config.yaml
model: "image denoising model"
dataset: "telescope images of galaxies (Galaxy Zoo DECaLS)"
train_examples: 88335
image_size: 32
grayscale: true
crop_scale_min: 1
horizontal_flip: true
color_jitter: 0.1
task: "denoising"
loss: "charbonnier"
noise_std: 0.4
arch: "unet"
norm: "batchnorm"
activation: "gelu"
widths: [64, 128, 128, 128]
blocks_per_level: 3
block: "basic"
attention: true
upsampling: "nearest_conv"
init: "kaiming_normal"
residual_init: "none"
optimizer: "soap"
beta2: 0.99
lr: 0.0036
beta1: 0.95
shampoo_beta: 0.99
eps: 1e-08
precondition_frequency: 16
max_precond_dim: 1024
merge_dims: true
one_sided: false
adamw_lr_other_params: 0.0011
grad_clip: 5.0
ema_decay: 0.99
steps: 6200
batch_size: 192
epochs: 13.5
lr_schedule: "step"
warmup_steps: 180
weight_decay: 0.1
adamw_weight_decay_other_params: 0.01
Rows from block 19 of a small image denoising model, named by matrix and row number. Rows with one number belong to one channel. Each number is 50 + 15 x the weight over its row's rms, rounded and kept within 0 to 99. All counts start at 0.
After each channel's rows are labels from the 100 images, of 14976, where the channel reaches its highest value: "top examples" is what is common among them; "place" is the part of the image that holds the peak. Only what is clearly more common there than usual is listed. The data: telescope images of galaxies (Galaxy Zoo DECaLS).
# convs0: first 3x3 conv (model.decb.1.2.convs.0.weight, 128x128x3x3, each kernel summed), inputs 0-63
# convs1: second 3x3 conv (model.decb.1.2.convs.1.weight, 128x128x3x3, transposed, each kernel summed), outputs 0-63

convs0.117:45 52 71 25 45 47 27 63 53 28 55 53 34 61 66 69 48 78 23 52 45 50 53 64 61 68 34 30 49 71 15 61 47 45 84 41 61 27 72 60 90 40 44 33 56 38 38 48 62 79 61 61 55 56 57 53 49 50 44 31 55 25 43 41
convs1.117:36 52 36 75 47 32 66 45 47 64 07 30 45 32 42 35 54 18 42 51 33 37 58 24 55 23 45 60 54 19 54 62 54 71 24 47 48 67 26 27 45 39 60 29 31 60 61 48 52 19 29 31 65 43 37 46 50 36 44 51 56 56 64 48
top examples: edge-on disk: no; spiral arms: yes; bar: no
place: bottom right; middle right

convs0.62:51 59 47 33 48 23 48 41 57 65 31 49 57 34 39 47 43 32 29 71 46 38 45 32 29 35 54 54 55 40 80 60 44 64 41 50 44 47 31 58 52 55 76 36 45 46 72 59 51 56 11 39 67 21 32 80 60 43 46 48 70 34 66 31
convs1.62:42 67 53 51 44 59 31 67 37 57 39 71 59 36 86 57 49 50 52 64 44 39 39 99 71 48 68 50 34 56 45 49 74 39 47 47 57 57 53 58 49 47 06 61 43 59 54 69 57 47 36 44 30 69 64 47 38 72 66 39 36 53 68 33
top examples: edge-on disk: no; spiral arms: yes; bar: no
place: bottom right

convs0.73:58 35 42 48 48 49 32 55 48 35 16 43 67 59 59 35 45 43 39 18 53 58 66 39 61 36 76 68 54 60 30 46 71 43 69 66 57 58 50 67 80 38 44 63 45 60 58 58 78 52 40 27 91 87 22 61 69 35 89 42 50 56 52 50
convs1.73:42 41 47 50 58 48 30 49 80 54 75 52 27 50 52 38 34 34 54 54 16 40 21 52 58 65 41 62 25 50 47 51 32 44 28 64 47 41 44 29 44 65 41 56 70 55 63 47 00 52 68 39 18 32 64 60 42 29 08 47 49 27 32 49
top examples: shape: featured or disk; edge-on disk: no; spiral arms: yes
place: centre

convs0.70:77 45 47 58 47 33 49 54 41 48 54 25 40 35 45 50 69 62 46 56 45 43 50 53 49 43 39 07 29 12 39 45 64 06 40 51 60 42 31 71 64 41 49 62 40 66 43 35 50 76 33 29 21 34 35 30 16 36 59 34 52 53 48 25
convs1.70:31 71 68 39 45 50 39 37 70 75 30 74 47 62 61 37 39 53 39 45 49 60 55 69 46 69 50 64 63 76 48 70 44 69 84 62 45 18 57 53 51 35 38 38 57 37 50 68 22 47 40 63 82 44 45 62 53 44 55 47 66 24 37 58
top examples: shape: featured or disk; edge-on disk: no; spiral arms: yes
place: middle right

convs0.82:53 51 29 99 57 63 50 42 57 47 18 54 55 29 54 60 67 46 49 87 65 26 64 60 47 39 60 45 49 50 34 40 61 43 30 21 35 68 56 61 42 70 51 31 15 45 68 43 46 43 39 43 28 40 45 64 60 59 49 23 61 52 43 43
convs1.82:67 57 65 56 51 35 76 42 41 34 51 52 25 81 37 41 27 55 64 47 47 70 30 40 47 50 71 42 44 23 69 76 53 38 67 62 59 32 52 59 67 25 81 59 52 71 51 60 33 45 41 34 31 46 73 54 17 56 34 65 57 51 37 53
top examples: edge-on disk: no; spiral arms: yes; bar: no
place: bottom right; middle right

convs0.89:43 57 45 58 17 64 62 56 35 17 55 31 48 66 50 33 47 37 56 34 69 61 68 31 58 58 34 36 44 55 58 53 44 28 51 52 35 99 64 50 25 55 46 60 56 72 52 80 65 25 54 32 44 55 50 38 54 59 30 68 58 44 98 35
convs1.89:62 71 46 47 61 46 44 54 69 86 55 51 57 44 44 64 73 60 61 70 45 53 61 64 22 52 70 57 37 67 52 54 42 70 36 51 60 13 43 43 58 72 49 36 51 52 48 53 74 47 40 57 60 52 45 58 50 41 67 33 57 54 00 48
top examples: shape: featured or disk; edge-on disk: no; spiral arms: yes
place: centre

convs0.120:57 17 61 66 42 58 46 57 46 43 52 38 36 29 47 56 23 54 34 52 46 27 62 32 65 44 78 51 70 42 69 67 49 47 49 41 49 48 35 51 30 37 62 30 27 20 44 39 37 51 48 57 25 29 47 36 68 71 55 49 48 53 39 52
convs1.120:35 80 33 41 48 51 59 51 41 52 51 54 52 66 41 47 72 68 70 44 81 59 42 52 31 54 49 49 21 41 29 14 34 34 52 40 65 30 65 50 53 64 37 62 52 77 27 52 58 54 49 54 72 64 45 52 52 52 32 59 41 54 36 58
top examples: edge-on disk: no; shape: featured or disk; spiral arms: yes
place: centre

convs0.97:52 63 48 32 73 44 67 64 22 40 72 24 33 47 52 60 37 69 49 40 43 43 48 24 53 50 45 63 34 61 72 30 47 74 36 58 23 08 60 57 74 15 55 62 54 49 38 55 53 24 31 61 41 42 52 44 41 47 59 63 54 55 48 40
convs1.97:40 45 47 91 41 59 58 43 83 56 58 44 51 68 42 68 66 38 50 41 59 56 48 55 51 53 46 28 60 35 31 47 47 46 42 45 70 61 41 44 42 54 71 59 43 63 63 42 43 63 31 46 46 44 27 33 62 78 35 43 33 45 70 65
top examples: shape: featured or disk; edge-on disk: no; spiral arms: yes
place: centre

convs0.40:43 51 55 47 27 48 63 58 44 71 51 51 62 66 30 60 53 49 49 47 43 50 46 30 60 19 80 40 66 44 52 45 42 26 57 35 63 21 63 71 22 39 25 33 55 64 60 69 78 65 36 23 40 42 29 32 57 26 42 42 76 52 47 54
convs1.40:50 46 64 35 47 49 52 53 53 10 60 44 50 41 70 53 63 57 66 39 49 55 50 72 29 63 31 51 28 52 64 56 83 62 42 57 46 56 49 23 70 71 61 43 53 26 41 51 64 12 40 69 65 59 62 36 49 62 34 38 14 66 65 40
top examples: shape: featured or disk; edge-on disk: no; spiral arms: yes
place: centre; bottom right

convs0.18:48 29 53 46 50 40 50 62 26 52 54 33 45 69 74 40 50 20 46 33 45 34 48 53 42 66 57 63 29 75 54 49 57 56 33 74 45 43 59 54 79 52 31 72 49 75 57 70 45 28 61 26 69 37 42 82 37 40 34 62 54 50 62 26
convs1.18:48 80 69 32 65 46 57 33 57 49 61 51 33 47 30 63 67 66 44 49 65 65 89 43 45 39 37 58 62 24 29 47 51 40 55 41 44 37 45 67 35 32 48 32 66 34 60 48 62 79 54 61 62 58 53 42 63 37 29 46 43 51 49 47
top examples: shape: featured or disk; edge-on disk: no; spiral arms: yes
place: centre; middle right

convs0.51:22 42 46 58 33 55 63 64 26 66 59 52 31 58 74 38 45 22 34 35 39 38 41 35 41 45 31 53 23 45 67 40 60 60 63 61 41 44 57 58 37 59 54 43 45 76 70 59 63 45 69 52 60 55 32 49 63 51 43 54 59 21 57 35
convs1.51:62 49 63 54 60 33 37 61 60 32 53 52 61 32 72 78 83 53 54 69 56 59 55 54 77 47 48 48 64 57 32 53 42 60 40 74 21 46 50 56 61 39 31 39 60 08 52 37 49 63 45 55 39 63 49 54 54 51 57 74 46 75 37 60
top examples: shape: featured or disk; edge-on disk: no; spiral arms: yes
place: centre

convs0.68:26 44 62 31 52 33 40 47 56 63 63 28 30 78 50 48 37 38 47 40 40 50 78 56 41 45 53 52 53 85 56 57 76 43 73 50 14 35 48 58 40 39 36 51 33 42 50 46 57 53 63 40 51 44 58 53 42 46 63 40 40 37 57 19
convs1.68:69 57 56 43 65 53 59 71 53 44 63 43 69 27 40 37 58 52 51 72 55 46 43 49 49 38 47 74 61 38 53 60 38 65 32 63 44 44 49 57 54 67 66 73 68 56 65 43 40 52 52 69 48 45 09 68 48 58 63 65 56 49 41 53
top examples: shape: featured or disk; edge-on disk: no; spiral arms: yes
place: centre

convs0.63:30 54 65 99 47 48 44 62 52 44 46 75 34 48 67 38 68 44 66 87 59 48 60 45 27 41 46 57 53 45 38 51 77 48 62 55 69 34 36 48 55 62 64 27 19 26 54 55 45 71 43 65 65 33 26 88 50 47 53 44 59 44 55 48
convs1.63:60 45 20 12 57 44 50 35 51 61 37 51 33 56 42 14 41 48 25 51 38 41 46 32 37 57 51 45 62 36 14 47 21 47 39 20 40 53 36 34 49 56 23 41 35 62 56 32 44 34 42 31 64 34 59 43 02 49 50 51 47 54 56 35
top examples: edge-on disk: no; spiral arms: yes; bar: no
place: bottom right; middle right

convs0.108:34 65 55 99 70 41 53 45 28 49 50 51 80 40 57 26 86 24 52 74 64 34 59 53 30 56 47 62 49 41 43 44 51 51 33 29 48 38 54 50 34 62 33 43 53 42 77 53 39 43 63 50 38 35 39 77 30 74 48 40 50 76 60 45
convs1.108:66 07 60 59 11 36 49 59 50 50 53 11 00 57 59 70 49 52 35 37 59 50 53 59 53 30 51 51 46 47 52 28 46 27 38 67 39 26 50 60 62 49 67 57 39 63 33 40 62 47 40 48 45 30 62 31 66 34 40 63 59 50 38 49
top examples: edge-on disk: no; spiral arms: yes; bar: no
place: middle right; bottom right

convs0.93:58 18 50 99 46 51 24 56 52 50 46 49 28 68 83 57 80 88 50 92 62 53 45 42 53 39 51 48 64 26 54 55 24 26 61 61 46 38 76 39 72 50 29 72 64 46 44 50 28 71 61 55 39 52 43 58 60 52 43 56 54 56 36 41
convs1.93:52 62 54 46 35 50 60 32 61 31 11 61 72 30 45 39 44 14 06 43 39 48 55 48 47 30 36 66 39 84 36 50 56 64 45 37 44 62 28 52 44 43 76 23 23 38 31 36 58 29 35 48 63 44 25 72 33 35 47 45 53 42 54 63
top examples: edge-on disk: no; spiral arms: yes; bar: no
place: bottom right; middle right

convs0.112:42 72 33 34 39 29 68 57 60 88 56 49 36 67 75 50 47 34 48 70 61 40 55 47 35 61 56 60 34 64 50 62 52 48 10 50 39 36 40 56 35 27 35 64 30 45 62 53 68 52 58 58 65 50 59 78 55 30 41 61 41 25 14 56
convs1.112:57 42 45 43 33 67 71 49 43 30 40 58 51 30 15 52 61 64 49 48 54 62 53 50 27 55 65 45 63 42 58 54 76 74 76 26 49 44 59 64 64 79 39 44 64 51 36 45 47 43 32 58 40 35 35 56 45 69 54 49 50 85 57 69
top examples: shape: featured or disk; edge-on disk: no; spiral arms: yes
place: centre

convs0.32:34 32 77 48 54 46 45 32 49 54 37 54 47 59 63 85 47 41 42 47 39 53 69 67 34 35 18 43 69 56 58 34 49 54 49 50 60 36 64 40 47 32 33 53 57 37 57 56 62 71 43 39 44 44 86 40 50 45 54 22 53 58 26 45
convs1.32:60 58 51 60 53 59 40 62 51 44 59 39 35 38 12 42 70 67 44 55 53 40 67 29 38 53 68 42 36 41 53 80 45 71 49 53 35 69 52 69 75 61 49 40 48 75 29 49 62 62 44 43 64 38 06 58 48 34 63 64 52 62 65 55
top examples: bulge size: moderate
place: centre

convs0.6:38 35 62 99 58 53 43 45 41 62 17 68 51 40 41 43 78 25 51 97 61 58 78 72 49 52 51 41 50 85 41 43 55 49 61 20 42 59 66 30 39 57 47 54 55 52 67 63 35 36 29 47 49 48 42 97 54 58 76 57 56 54 33 64
convs1.6:44 54 48 35 54 55 42 54 60 32 93 34 50 41 79 39 57 55 32 33 45 30 32 28 48 45 40 76 66 45 75 63 57 58 47 67 37 44 43 65 41 32 46 40 15 45 47 19 73 44 37 66 56 49 60 29 47 33 30 53 49 57 63 37
top examples: edge-on disk: no; spiral arms: yes; bar: no
place: bottom right; middle right