Rows from block 14 of a small image denoising model, named by matrix and row number. Rows with one number belong to one channel. Each number is 500 + 50 x the weight over its row's rms, rounded and kept within 0 to 999. All counts start at 0. Numbers have three digits each.
Before each channel's rows are labels from the 100 images, of 14976, where the channel reaches its highest value: "top examples" is what is common among them. Only what is clearly more common there than usual is listed. The data: telescope images of galaxies (Galaxy Zoo DECaLS). In brackets: how many of the 100.
# convs0: first 3x3 conv (model.decb.0.1.convs.0.weight, 128x128x3x3, each kernel summed), inputs 0-127
# convs1: second 3x3 conv (model.decb.0.1.convs.1.weight, 128x128x3x3, transposed, each kernel summed), outputs 0-127

top examples: shape: featured or disk (66); edge-on disk: no (62); spiral arms: yes (42)
convs0.26:537557477480536491507542484460541477488584485498478550412617445508443549418480499468484418582476504576453500507574475484477475484460565600499451397462485463492417496577468523411517514429418562497469477516504449496514476374461460463434458463449509417469561548516403428460552503444480532571543407454567545517495389391479488514510467495462585462608501516468473487481528460547558498459507
convs1.26:463437509572435611488536369521533475523359482592602488498546515450459500509533392434548476418533519559530516430510538528485516522458463455479503455551497472563518487469504460426463486557487497558405525442491469532423547440582456456538580384513498568469469471473491503481463517455493459508504569442456363477564519557504439458460595462578535435502495509499498538567457550456517486500532

top examples: shape: featured or disk (70); edge-on disk: yes (26)
convs0.6:558527537484546544472501636488518499515431543446498485547474574508534416524498493422553479553465515507422490507572491463471514463566500491459501438475559534475520463474467451459435645484479550564515494522463474497557481486511481484451521637475554504474485554437404556500492420490666507560488460418539498386450531469471429507456434514415463406467531541511453512516512491504364489573506
convs1.6:470481558468465558487572590517457536531481550500479572480503457448456467508516458458511482396460475440605545464558532529541481581447512465468541523485535497431496433434542520485520495483516510446559473440473556467446438587522583496507476357496486572468566504523570466470419599562487529506487532477545426437552547438502472492421440484472570568604489463521470481419386522418565614528521

top examples: shape: featured or disk (65); edge-on disk: no (64); spiral arms: yes (53)
convs0.70:542474494485520534529484518486537523566456473476576465542571551484524471536566539539427528516449485557480492413508501555560412519488518437584499463627537395503471369463438471501523439472346408525477522528469516520555437524505563447494519450582525504499525514540499472481558535555451554513420608547526657521454541596493542570508507530493499434491497397496466524522523516550536561478538
convs1.70:479538479575498485479562534484521530569471584523544618554493515530494486521490545491502559450510459521414485552537489535493506502512548534505457470581536513475462495445695412545537498509538479443505543516556495532532603494559544567475493602504495420521523523610466540503486522476621481560504425525530368514555580535493537583538523440482580495462522553478457464532613506516434434498566

top examples: edge-on disk: no (62); shape: featured or disk (62); spiral arms: yes (52)
convs0.11:560503504434432593488540564488556447570545493516557507475418488480437479552515553511471553426406450474562439529481462446521383539406434457445464489530515483478508526384447538514497460547487509479564522420446538470504432392418562461530488428633576508457515526558395476480476467534510443447527490501492541541471463498455475416495441445524478446502488477473388524509523515557571585482436
convs1.11:462478535557564566472576468446441501467509530485533539479455544558546532432512507508494483487490489430514530536577571526475505471525706534525458497581509529444456543466604493517500555546516452529551601494554507503522607539578547503502445579482541471543453571563559560468486594495483509554471506460399450534520587548489519553499529463413545581523455544517458546524621516441421478534514

top examples: edge-on disk: yes (33); roundness: cigar-shaped (25)
convs0.31:500580464474539518487449476471529454438501501518458483504586452520454441526484518443517485402561437662526487474457456552584508478446500422428511539476527512389523553380547464553490588513437521413533508430426501473527430543480607521486480477600552538539472483557486533518475521439427486491519534509463481439567516423424533472487510439533537596536534493491436467554517581505559449423586
convs1.31:559458495460384509495471503569445521504572504510492529499438477535491548455519427386589529553479522565437512462357457431470412523528449520510391565545510493620490489489500463513512485512418488535531467508554521440462454461484462538456451599535496435513459515494452469513531476556490401567523517500543525522449461434521509524562478550571489370515477489517591544442569433432596449507428

top examples: edge-on disk: yes (45)
convs0.109:571496468469441521519472423503530477431389464478449454469544600486472448468490501431475558559382520555481498472559523445640429474480524545554436545575465491468504481406500506428519570421453498472480506577504632498548443518552587563527439456437481529452463508466457429552549567569570521521477508546555502543577530412501458488464500516424434483410445483518409524496473493519487489514543
convs1.109:489391466514496561510542555429467478466460520493629492631451502503482505565502484564494483546518484565480400444447479552446452520545504452543497487469500578435483490416442538546542433565417461500543504455489543626545493479430493502449468523537510438595509475496487531472549450547451440504475472419493506507393413409501390531454533428527539424494551538465561457515528440468587576475473

top examples: roundness: cigar-shaped (40); edge-on disk: yes (26)
convs0.8:513515478435496528480456379463474513592431529391494477418489520503478442498511572578437504543500416508568328514476488447459430492505461451424436422490480474500557455497455563463381542447489437515537538400528452470524532510549464496478514499452456449590538528559485427515499485528556532505447578517641536468483528587486521495480522425455432533526507467443423509510501531498532467588511
convs1.8:441555524499530450479502515572493514441461442495552518537541491502513477512537471555450441555518555371470568490562567474506459571473481592497509505535528516527455495552563440463581449513498492530466395576448496476514603536529482516406567536573455467394455531488481518482519568525570421476642452581642468502473489544582600460501417469497581562506491496464463503524453470459519495552569

top examples: shape: featured or disk (77); edge-on disk: no (67); spiral arms: yes (57)
convs0.95:468599549451556453527484535478527450401545436482452556515508504542465515490501467468483523543457489440491353471517503491429512553488527405449414477543448498481567507380519501504467492470492435496433524559524543508464430499516502434480543542536470525508505494580562529492581429434459390464418421569440540437605486610485476458435443495443535505539466502459499446547504513436616427442438
convs1.95:581495499421490606476444555469531461527495519440558514521452424497499440502459553496533503481545415469518486497430470466516486491474448496517483554527503504520554435512446462576486453593462504539506441452574527421526431397419479550464363512469518541394524492487519411542444426469476533603524559452512380494461450346480462447467543411499515540535557512491520465504524528456378496512496

top examples: edge-on disk: no (62); shape: featured or disk (62); spiral arms: yes (56)
convs0.42:490539473418477500590522500510613488488480415539590504457509509581487464530602508515476405450516442506502512449496456513445520670508562506468577554568480381452513526460528479468464509439497507554511500521482496477504433490476510427553493507451516564467571519483501481518559491543456568577612444503562597473516622473467547547480444547537531517469601448454497455470466595580447520486441
convs1.42:455519489566500588653485529590462599549561528582431541519522532508559550506555478540581605511590515471585482504529545457516501499471516472457451525630408488538556535554621528466566527551498517529522627442505542475553515516585526525477505468545496531545539448591522525469476494430531522571470522572469479514509499536533490478531504511506457543511497461525390463521512561477594492600498

top examples: roundness: round (69)
convs0.79:485489600541509401503524296464524535515464495461462523364497560497436481477567467453490463447485548341483521409479462480464417515514518545483443552521479494505485468487515470448475540470505509500462564508545387465413455521423501568484483587524435458434556465429504489439439470492406493475540535539542469514509567416538468518512433481504490498518436535466506595485521554552530506562522
convs1.79:517556499479492511501389528486477519569425455574563573621582587516510552519508566563455515622571525523573498510396582511549586471544470532460548472447561553561444550484521567502544568532509629556573503457493471535580530521490525450536460464554465522543403494507469439495523547438438514534499413471479535498578476454496507458514519483528457487542546468536550468571508552444506409420486

top examples: shape: featured or disk (90); edge-on disk: no (89); spiral arms: yes (78)
convs0.7:488452592467509429494551499442532544433540562514505479459618504528432404468463474472397489452528462549526409523528441398382449460510521494517416466409508545561517515497409454522459505489450479510421486489432472533532504393487462532473472525474516522487449485681470540607538439509487458532543459477430535530516451489449464450537445469527472492466541488503394589516441491461439482471503
convs1.7:453448472496528566489522512480508516542543480533556504484559480489447487522518494592526428497438544477527538462619508559488526574474493505458490430581462509447411504516520487493503497476527522725441503597518405472480542483582427540493522461461515506516484468615500494481545596458605530524519537532487395431432440463467494463556628439439501519539506503489518546453478605456486470532493

top examples: shape: featured or disk (60); edge-on disk: yes (32)
convs0.14:481539483504478428549505452595523567556417391467434510585531552532414493526540581443513458472476442582488497474520462452548507532483565465513556520460498465524571454473420474482457454455415461479470512488460460539556507318532496466606495579505463444494556519457473491543470480496531461523473492390344513510524511534399510512563542433479447417442478539529489471505545447558530558489531
convs1.14:581496514475496525511449543530496452531529482544454528366546535549511455499498414366509454464497544512546430435476506583467563502563510452459494534485510456523375580432532609489568550526499479477531516488438440490493545508430497430543467495422512512525475459542417463486595519499513537550493583465436513517474547483626447546418456508436486525569418529532478595510565432593429534547492

top examples: edge-on disk: no (81); spiral arms: yes (72); bulge size: small (50)
convs0.104:548523529609512465485502497446554470529580443450493533530480384450558557378489553483442452483538526596545488430458440524523493542536440517486424433515464458504412511415516489438457470490492471438527532482587510457499479354425465453464521461480457499468527497509591543394462462530477507446519488457440501457472527525463494444436484506443552546478487430366495589453547529496513419499389
convs1.104:541562478537491573481429472493449520432430534517536553526490515528379522490421481432482535533537432472544478493531568495380517438494497575457560398465391454504455511468510408535467515601510587502498526503469451555490512536493493536432523468568542472523478445490515492509483521476466474549469523471467440561565494410494393478431493443591537439598535447616453406489512540414400525503534

top examples: roundness: round (49)
convs0.15:463441492458538447527569257461456466535421463460520505474538530481437527445528463484460484495423380475569535412490420474447451515461476529488460564493487440532469483356468442496475571473518507507593522544499526489485476501444499403483439552500457496414544501413491494451441573449439481499598472495569526502500569485529512500435494513549514487552503476515567591460507534455521513504498
convs1.15:538551565510519543491465514471496515482468547540542554673522575533520440519547511507504492615586478533600571549512487474505497477591458528482518439475520447550540457478572541494419502498463657380519512469472465546525568426506576522503474462497526506549518566519461503484522462445504512543510520533496527543608478366485465486511528540472429463530500460503586513516541405428571418415515

top examples: edge-on disk: no (65); shape: featured or disk (65); spiral arms: yes (57)
convs0.51:440552493476537549497451428552613443488526498575648478484526506584547541487567506508451493470470509560473574514502519562617543571533562481527540511647504428539519551422522523480477476458518474604569489451536428435522453485473446522539495549559495467625533504544565497518527573536537613605445454503500571461544500546532530518448459532584514488529552444483494486521436527509508555505535
convs1.51:467580496523505509591595516617513526532512561601494514502521541595476479544595465522486557567540515493513513544547535509521547501473499496453521495508577476515483514514671526395518520474428494462516633503573558572519553479603493575503428502514503454479542488587509623429454543516492496479471476509582497564559570525443483571513498473480441503480461533527539536510537530421485525457620

top examples: edge-on disk: no (50); spiral arms: yes (40)
convs0.97:479521474445592505472486363474491457476446494436506499534573505438537475477420496448535474535546386465487438495451495442488568545525480457616427522604514359490506532533490428455435451501377491546487506474508562557512505512389471439458485518544526575552482406415429509513426496539459470440604497504522560475527498500512506516463451583517510512556500605476481469499453600508495489496548
convs1.97:457490573437521568535529542470558549430442529432551512483394548392559503475463483562478543486451576497491591508540518439551390493421527558480529498473441467435568452470476462576520490525505554505457552478502456525532551464605506510382496430443499516559587534527541492617409463455408468525564488454483518525502496471515497531496462427579548389438530407513496507483548488522462415473533

top examples: shape: featured or disk (60); edge-on disk: no (52)
convs0.59:471412542484484479476519453436534447541471418474452507441532575552502568446506471467489378428398529515498429459453448491415544518469549494500417398535636477469546557393473455414420444500457488556428506435526514440526503453519447441452522533566472477428557513509451520431584541530497557482499508480514491441501470491419510508501491494551507576495425531428449421582539527486493513395448
convs1.59:597498466507567562599418450496430459484514495508534396417510446461480497498452559457557481569570456556449503427517558488390545490501487513489544501440467492464475445518532426468468474428475591540422476578466554450502489568536461606482528469472458507351554477507545391512485470469500501482609498573563550561554469553505572440516456441541483555459448506520564467478424476435535484473517

top examples: roundness: cigar-shaped (30)
convs0.93:414550452553538530550571457497520483554496487482455584524525547485485482524493450453525537477418433519424385506441617492439579572505494457396371488423526460451448475497502461461571471444430580559496562504462485469531531430482458530497518581510604501438560353479464538532537457505492552500525520540484501528567461502484405521444438570460520515558467537505551503457464486532499473394442
convs1.93:427428519473526632494440528556517426533499524422552472540518472481485560453425477455501468534551475481550550434478468491542486492425504475585530533508450458459535432498472613508433459480492470483533387427544430473435521497464592499459468405469519616500405545399554521531516444406536457525577600483492496468517478455530469507488509501476602502458646462433521424523491526515493498509545

top examples: shape: featured or disk (88); edge-on disk: no (81); spiral arms: yes (70)
convs0.81:498505537465425412459508512425475530452488566499417459538512421477488441482505460419446580429517461466511474523546477614422487509528510485464565568549511510538427433547363480499453495574375498458485496483470513457495462540542479469432579488413451458446596590474442575509520443512602445592476599506488592506475457470453479467444482480468457399492513438493468462469520471508504498421529
convs1.81:579562487523553517474494592495459470511453540411524481556484479519541477442479566437519458592419467513529512568476537577528486533442517432552461477457506566488517500540427569460577559397547508519462503524508553495522395523484517625502475593378505494498453456465489470489487305487470514529450503554460558440544541483512527531441469493524486488455578555550514529497516496593554598575458

top examples: shape: featured or disk (77); edge-on disk: no (71); spiral arms: yes (58)
convs0.119:482572521447445499504440399502467463464469402473512621444511510449566423427462470464537449508547458647485481540450440493434522539479489526524542424503481455388437529478484517569444400494421548484518535433455489482557467470493463469568526537487456457544442492478477575485446488439445445456541548513490546511455475616465550468485544459590507531506478474476491390457553489448622466418501
convs1.119:515490468541485560481559505601455527557536504502562567499620589467448550576520473461569534470582499451595504516526516488526442470482515615454506410528436463498489492433481397472579450444482497487414558486519488507532682365499481530421547515553492538515546527497478559514439529548539477488542457500497452519589521563549455527509506408526514521497469466495447486570444490546609497514511

top examples: spiral arms: yes (42); bar: no (31)
convs0.3:513477500492518560561453373486546536513506548447523535395531484549375420415419497417492519453503495427453512484453522508382496493523505545442487442519459477545432517467483555450505604550375503492431503551548473491463467448459520564519437564494469457475579476523507503454510557524539594534518497410474522455550516526480429432507427602431501400421550457458562452433460504509452533497502
convs1.3:490513512588442544448547517582501522580524508518560602462410538549564506564499489489493568516549531534434530431575488549520440513498466441487471472490518536517487539542657553488540584503611510483579607487649531447517522484571509494561511560536524549538444476582518564529488513510528472493490522445544440480506490451549525544525581549520451520608461520468547519615526531556598464463500

top examples: roundness: cigar-shaped (34); edge-on disk: yes (33)
convs0.66:439519524488565500492540556446474504555367517486432506540448500502422430566463488518500519488439450522576447415452491435547577481489530491537435521530529535558539494325534418466376442455503550507441514477468464459507375501506539465547482545474581500505533383486526491441462520470537560446502490582482532579568479505509472512424420486453472536474443559518565464447481472531524508380489
convs1.66:487552505437511505501379415477592501383469378495551533473500518524482483465485516564481514435537515558398452420477481476528541508521436489447543457529511418479525457409446457451474427600447535517468477511537487437488527484433460552444475407560438479496543569489504470513458510564495455467515486548506462414544443424452434466540531490708513491525564462453548481523537521490515475436465

top examples: edge-on disk: no (86); shape: featured or disk (86); spiral arms: yes (75)
convs0.65:510362551462412495571514583500459471481429500471462485504440557499426487554504488488463520448460521471442465487442482477371446551509493486511395507561523423542421456528516513475432646403522539499494536497494487518464455477473485413397484541540511456468500555439449468520519496467466496569465408507467533464420571555524603550464443458385466556487534499408470465452506436556484440499460
convs1.65:476465484435471435454491495486465438571431482490510486616454429565468520433472471567543451481493444457506511433453433525480486564468430474536497495498583479523421445547514488423434519497599520546438494434474540499443501559434476527497492555460502457430444474485592498449560493526511448517466545462585515500384425620450623473499506472606482483480375472522521481506535591445507504547399

top examples: shape: featured or disk (90); edge-on disk: no (85); spiral arms: yes (68)
convs0.39:462607446463531626482516575563495391409522518563525441497448519549479492502466503466532446498473488567434472490501513592487505448453498425481400469490583450514472499427512505336442452477457539528466515414515527485527378472488497464493461526491531572553487498531445490517563463479552494482528440525544477458479480450468530442430487344480527450586540391465481489574451511470455524533457
convs1.39:486515562434452575503398478441483549404504510441559476465516415495501473586486448357463520470431578518550482580527474450532501473474553483481534564545518494375555463464503558573532414475550486487553508418439535434467533506525548451379409646523439564525420561502486512536458519504424476516493445524518492497540496507466554538473438549528526494465486504586483460489538518498545466403544

top examples: edge-on disk: yes (25)
convs0.32:453492550435525429518514426523547498550513427492482437533490430509422462526554439468580468523443538450476429471513493445527548486465549418480439474500484528546454492447568568477454486496396493429515551458494490587506445462436482395511485476548545575314508473515533487498567522493473516458488551459400521350502468469512521442479428491476463440488398547550385469541519484443449460484472
convs1.32:522430418446437510501487533526526518417496532525459592515380577492565470490451562474436603520517539409433550522529502480421452460542472527476474559393555574467431580560501500550502543437458496530489489602436464448530583514478580468564507473478426580519592574453424564474484523534473490460457415469539500508556517553498471422530499478502473529422498569507580508536469511511405420457497

top examples: shape: featured or disk (60); edge-on disk: no (55); spiral arms: yes (43)
convs0.80:568452449547549498518533498577468556478549543494519521525528495489465421438497463507502517486543393495639453436454506521358451490541509488449480480496519524542516499483413529519512524477579503520456416513471466469518459498516476513432453524507503530516477433468435529551595557457587543579555512491386607504484459567640414372465434486487495483579510497569482498537533467505509503378562
convs1.80:515543443486567501482508431397477538448503530591583530498497456434595548557502451634485481482382562508387538497641532536517456439431504435415468491525521454489465529484608598451442473507464525538497485497417505488519463574441460497395522520505498468468576520496488566517429489540505461531532455507472486505461455470436499558483494495586576522475440514497517475473537533428487372540522

top examples: roundness: cigar-shaped (38); edge-on disk: yes (26)
convs0.41:438496497428432527493549465562496489497451481492520553463448472553436517511494427400418542490465559602446505621477464523473468392537473477473547554471482436528437446464507553534550516456429398519521497545379582440482492548480464570502499434539486490498490602434507414473531459532469466480350505411485519492515461484502522463531474482503473429526479419441469424504428457458561546390489
convs1.41:530384459457525501496477547505478427566464557457478485524524511496525639551595446512641531535525441572483526559468402481523469519476531492594429499534425544580546588482500463468485464528506511491517457489501657534522528489534454475560560496466475570572533513500429555523483497528503502501465539528534460539466630494518473439495590438551477408507570633491486543503478443483518460499556

top examples: shape: featured or disk (64); edge-on disk: no (59); spiral arms: yes (50)
convs0.105:487473526463527522518497439471506544424425430505491432503488472508476519529547563500424512501454470503534502516442560572513521473476447515427476518503519445475479505448529489535461507448564497532568521413362679485415416484492393448471510549493504464478506580502506453499512522525454561579447509415451529464443497455472598499495542475471517336407472495504415371493535455459458502495576
convs1.105:548559354435453477525465512552560481545542525460500511481536521559390504530471550493533472573489490523493486573426433447509534532479536470616524515515472442509503574542475403653486504504486497578579534580539577524488514473467516525499521616496535513446479543510547524559490435586509481432469496592393471523457487555461532446526520479545558402488515461481541514445542467382480566478569

top examples: shape: featured or disk (73); edge-on disk: no (70); spiral arms: yes (57)
convs0.67:629514485422523518539534479532487484362525521466534497558406463528437424452487522469450479435397503522468522536491471595538531532513463450482527548526532392428394472495565541462515472532530528524524498434473501527557410565423415512538507523431500418510445444407527404488459438475499454523545458451544485448518561517483575524472460451532466361520489484601484526533500438543424465488481
convs1.67:507555424412531561522468493512562648390588512468481472409535458542500514509499504453471495468514559469513497458537525505446515514437427533526463525519383453373523507440405420553505466546530540496442477563520411492561589541532572428466515547497542472466597498496540504558579450548508577554535519478387510460559496549522499478381459510433459471458439454464423498511513507483465486486501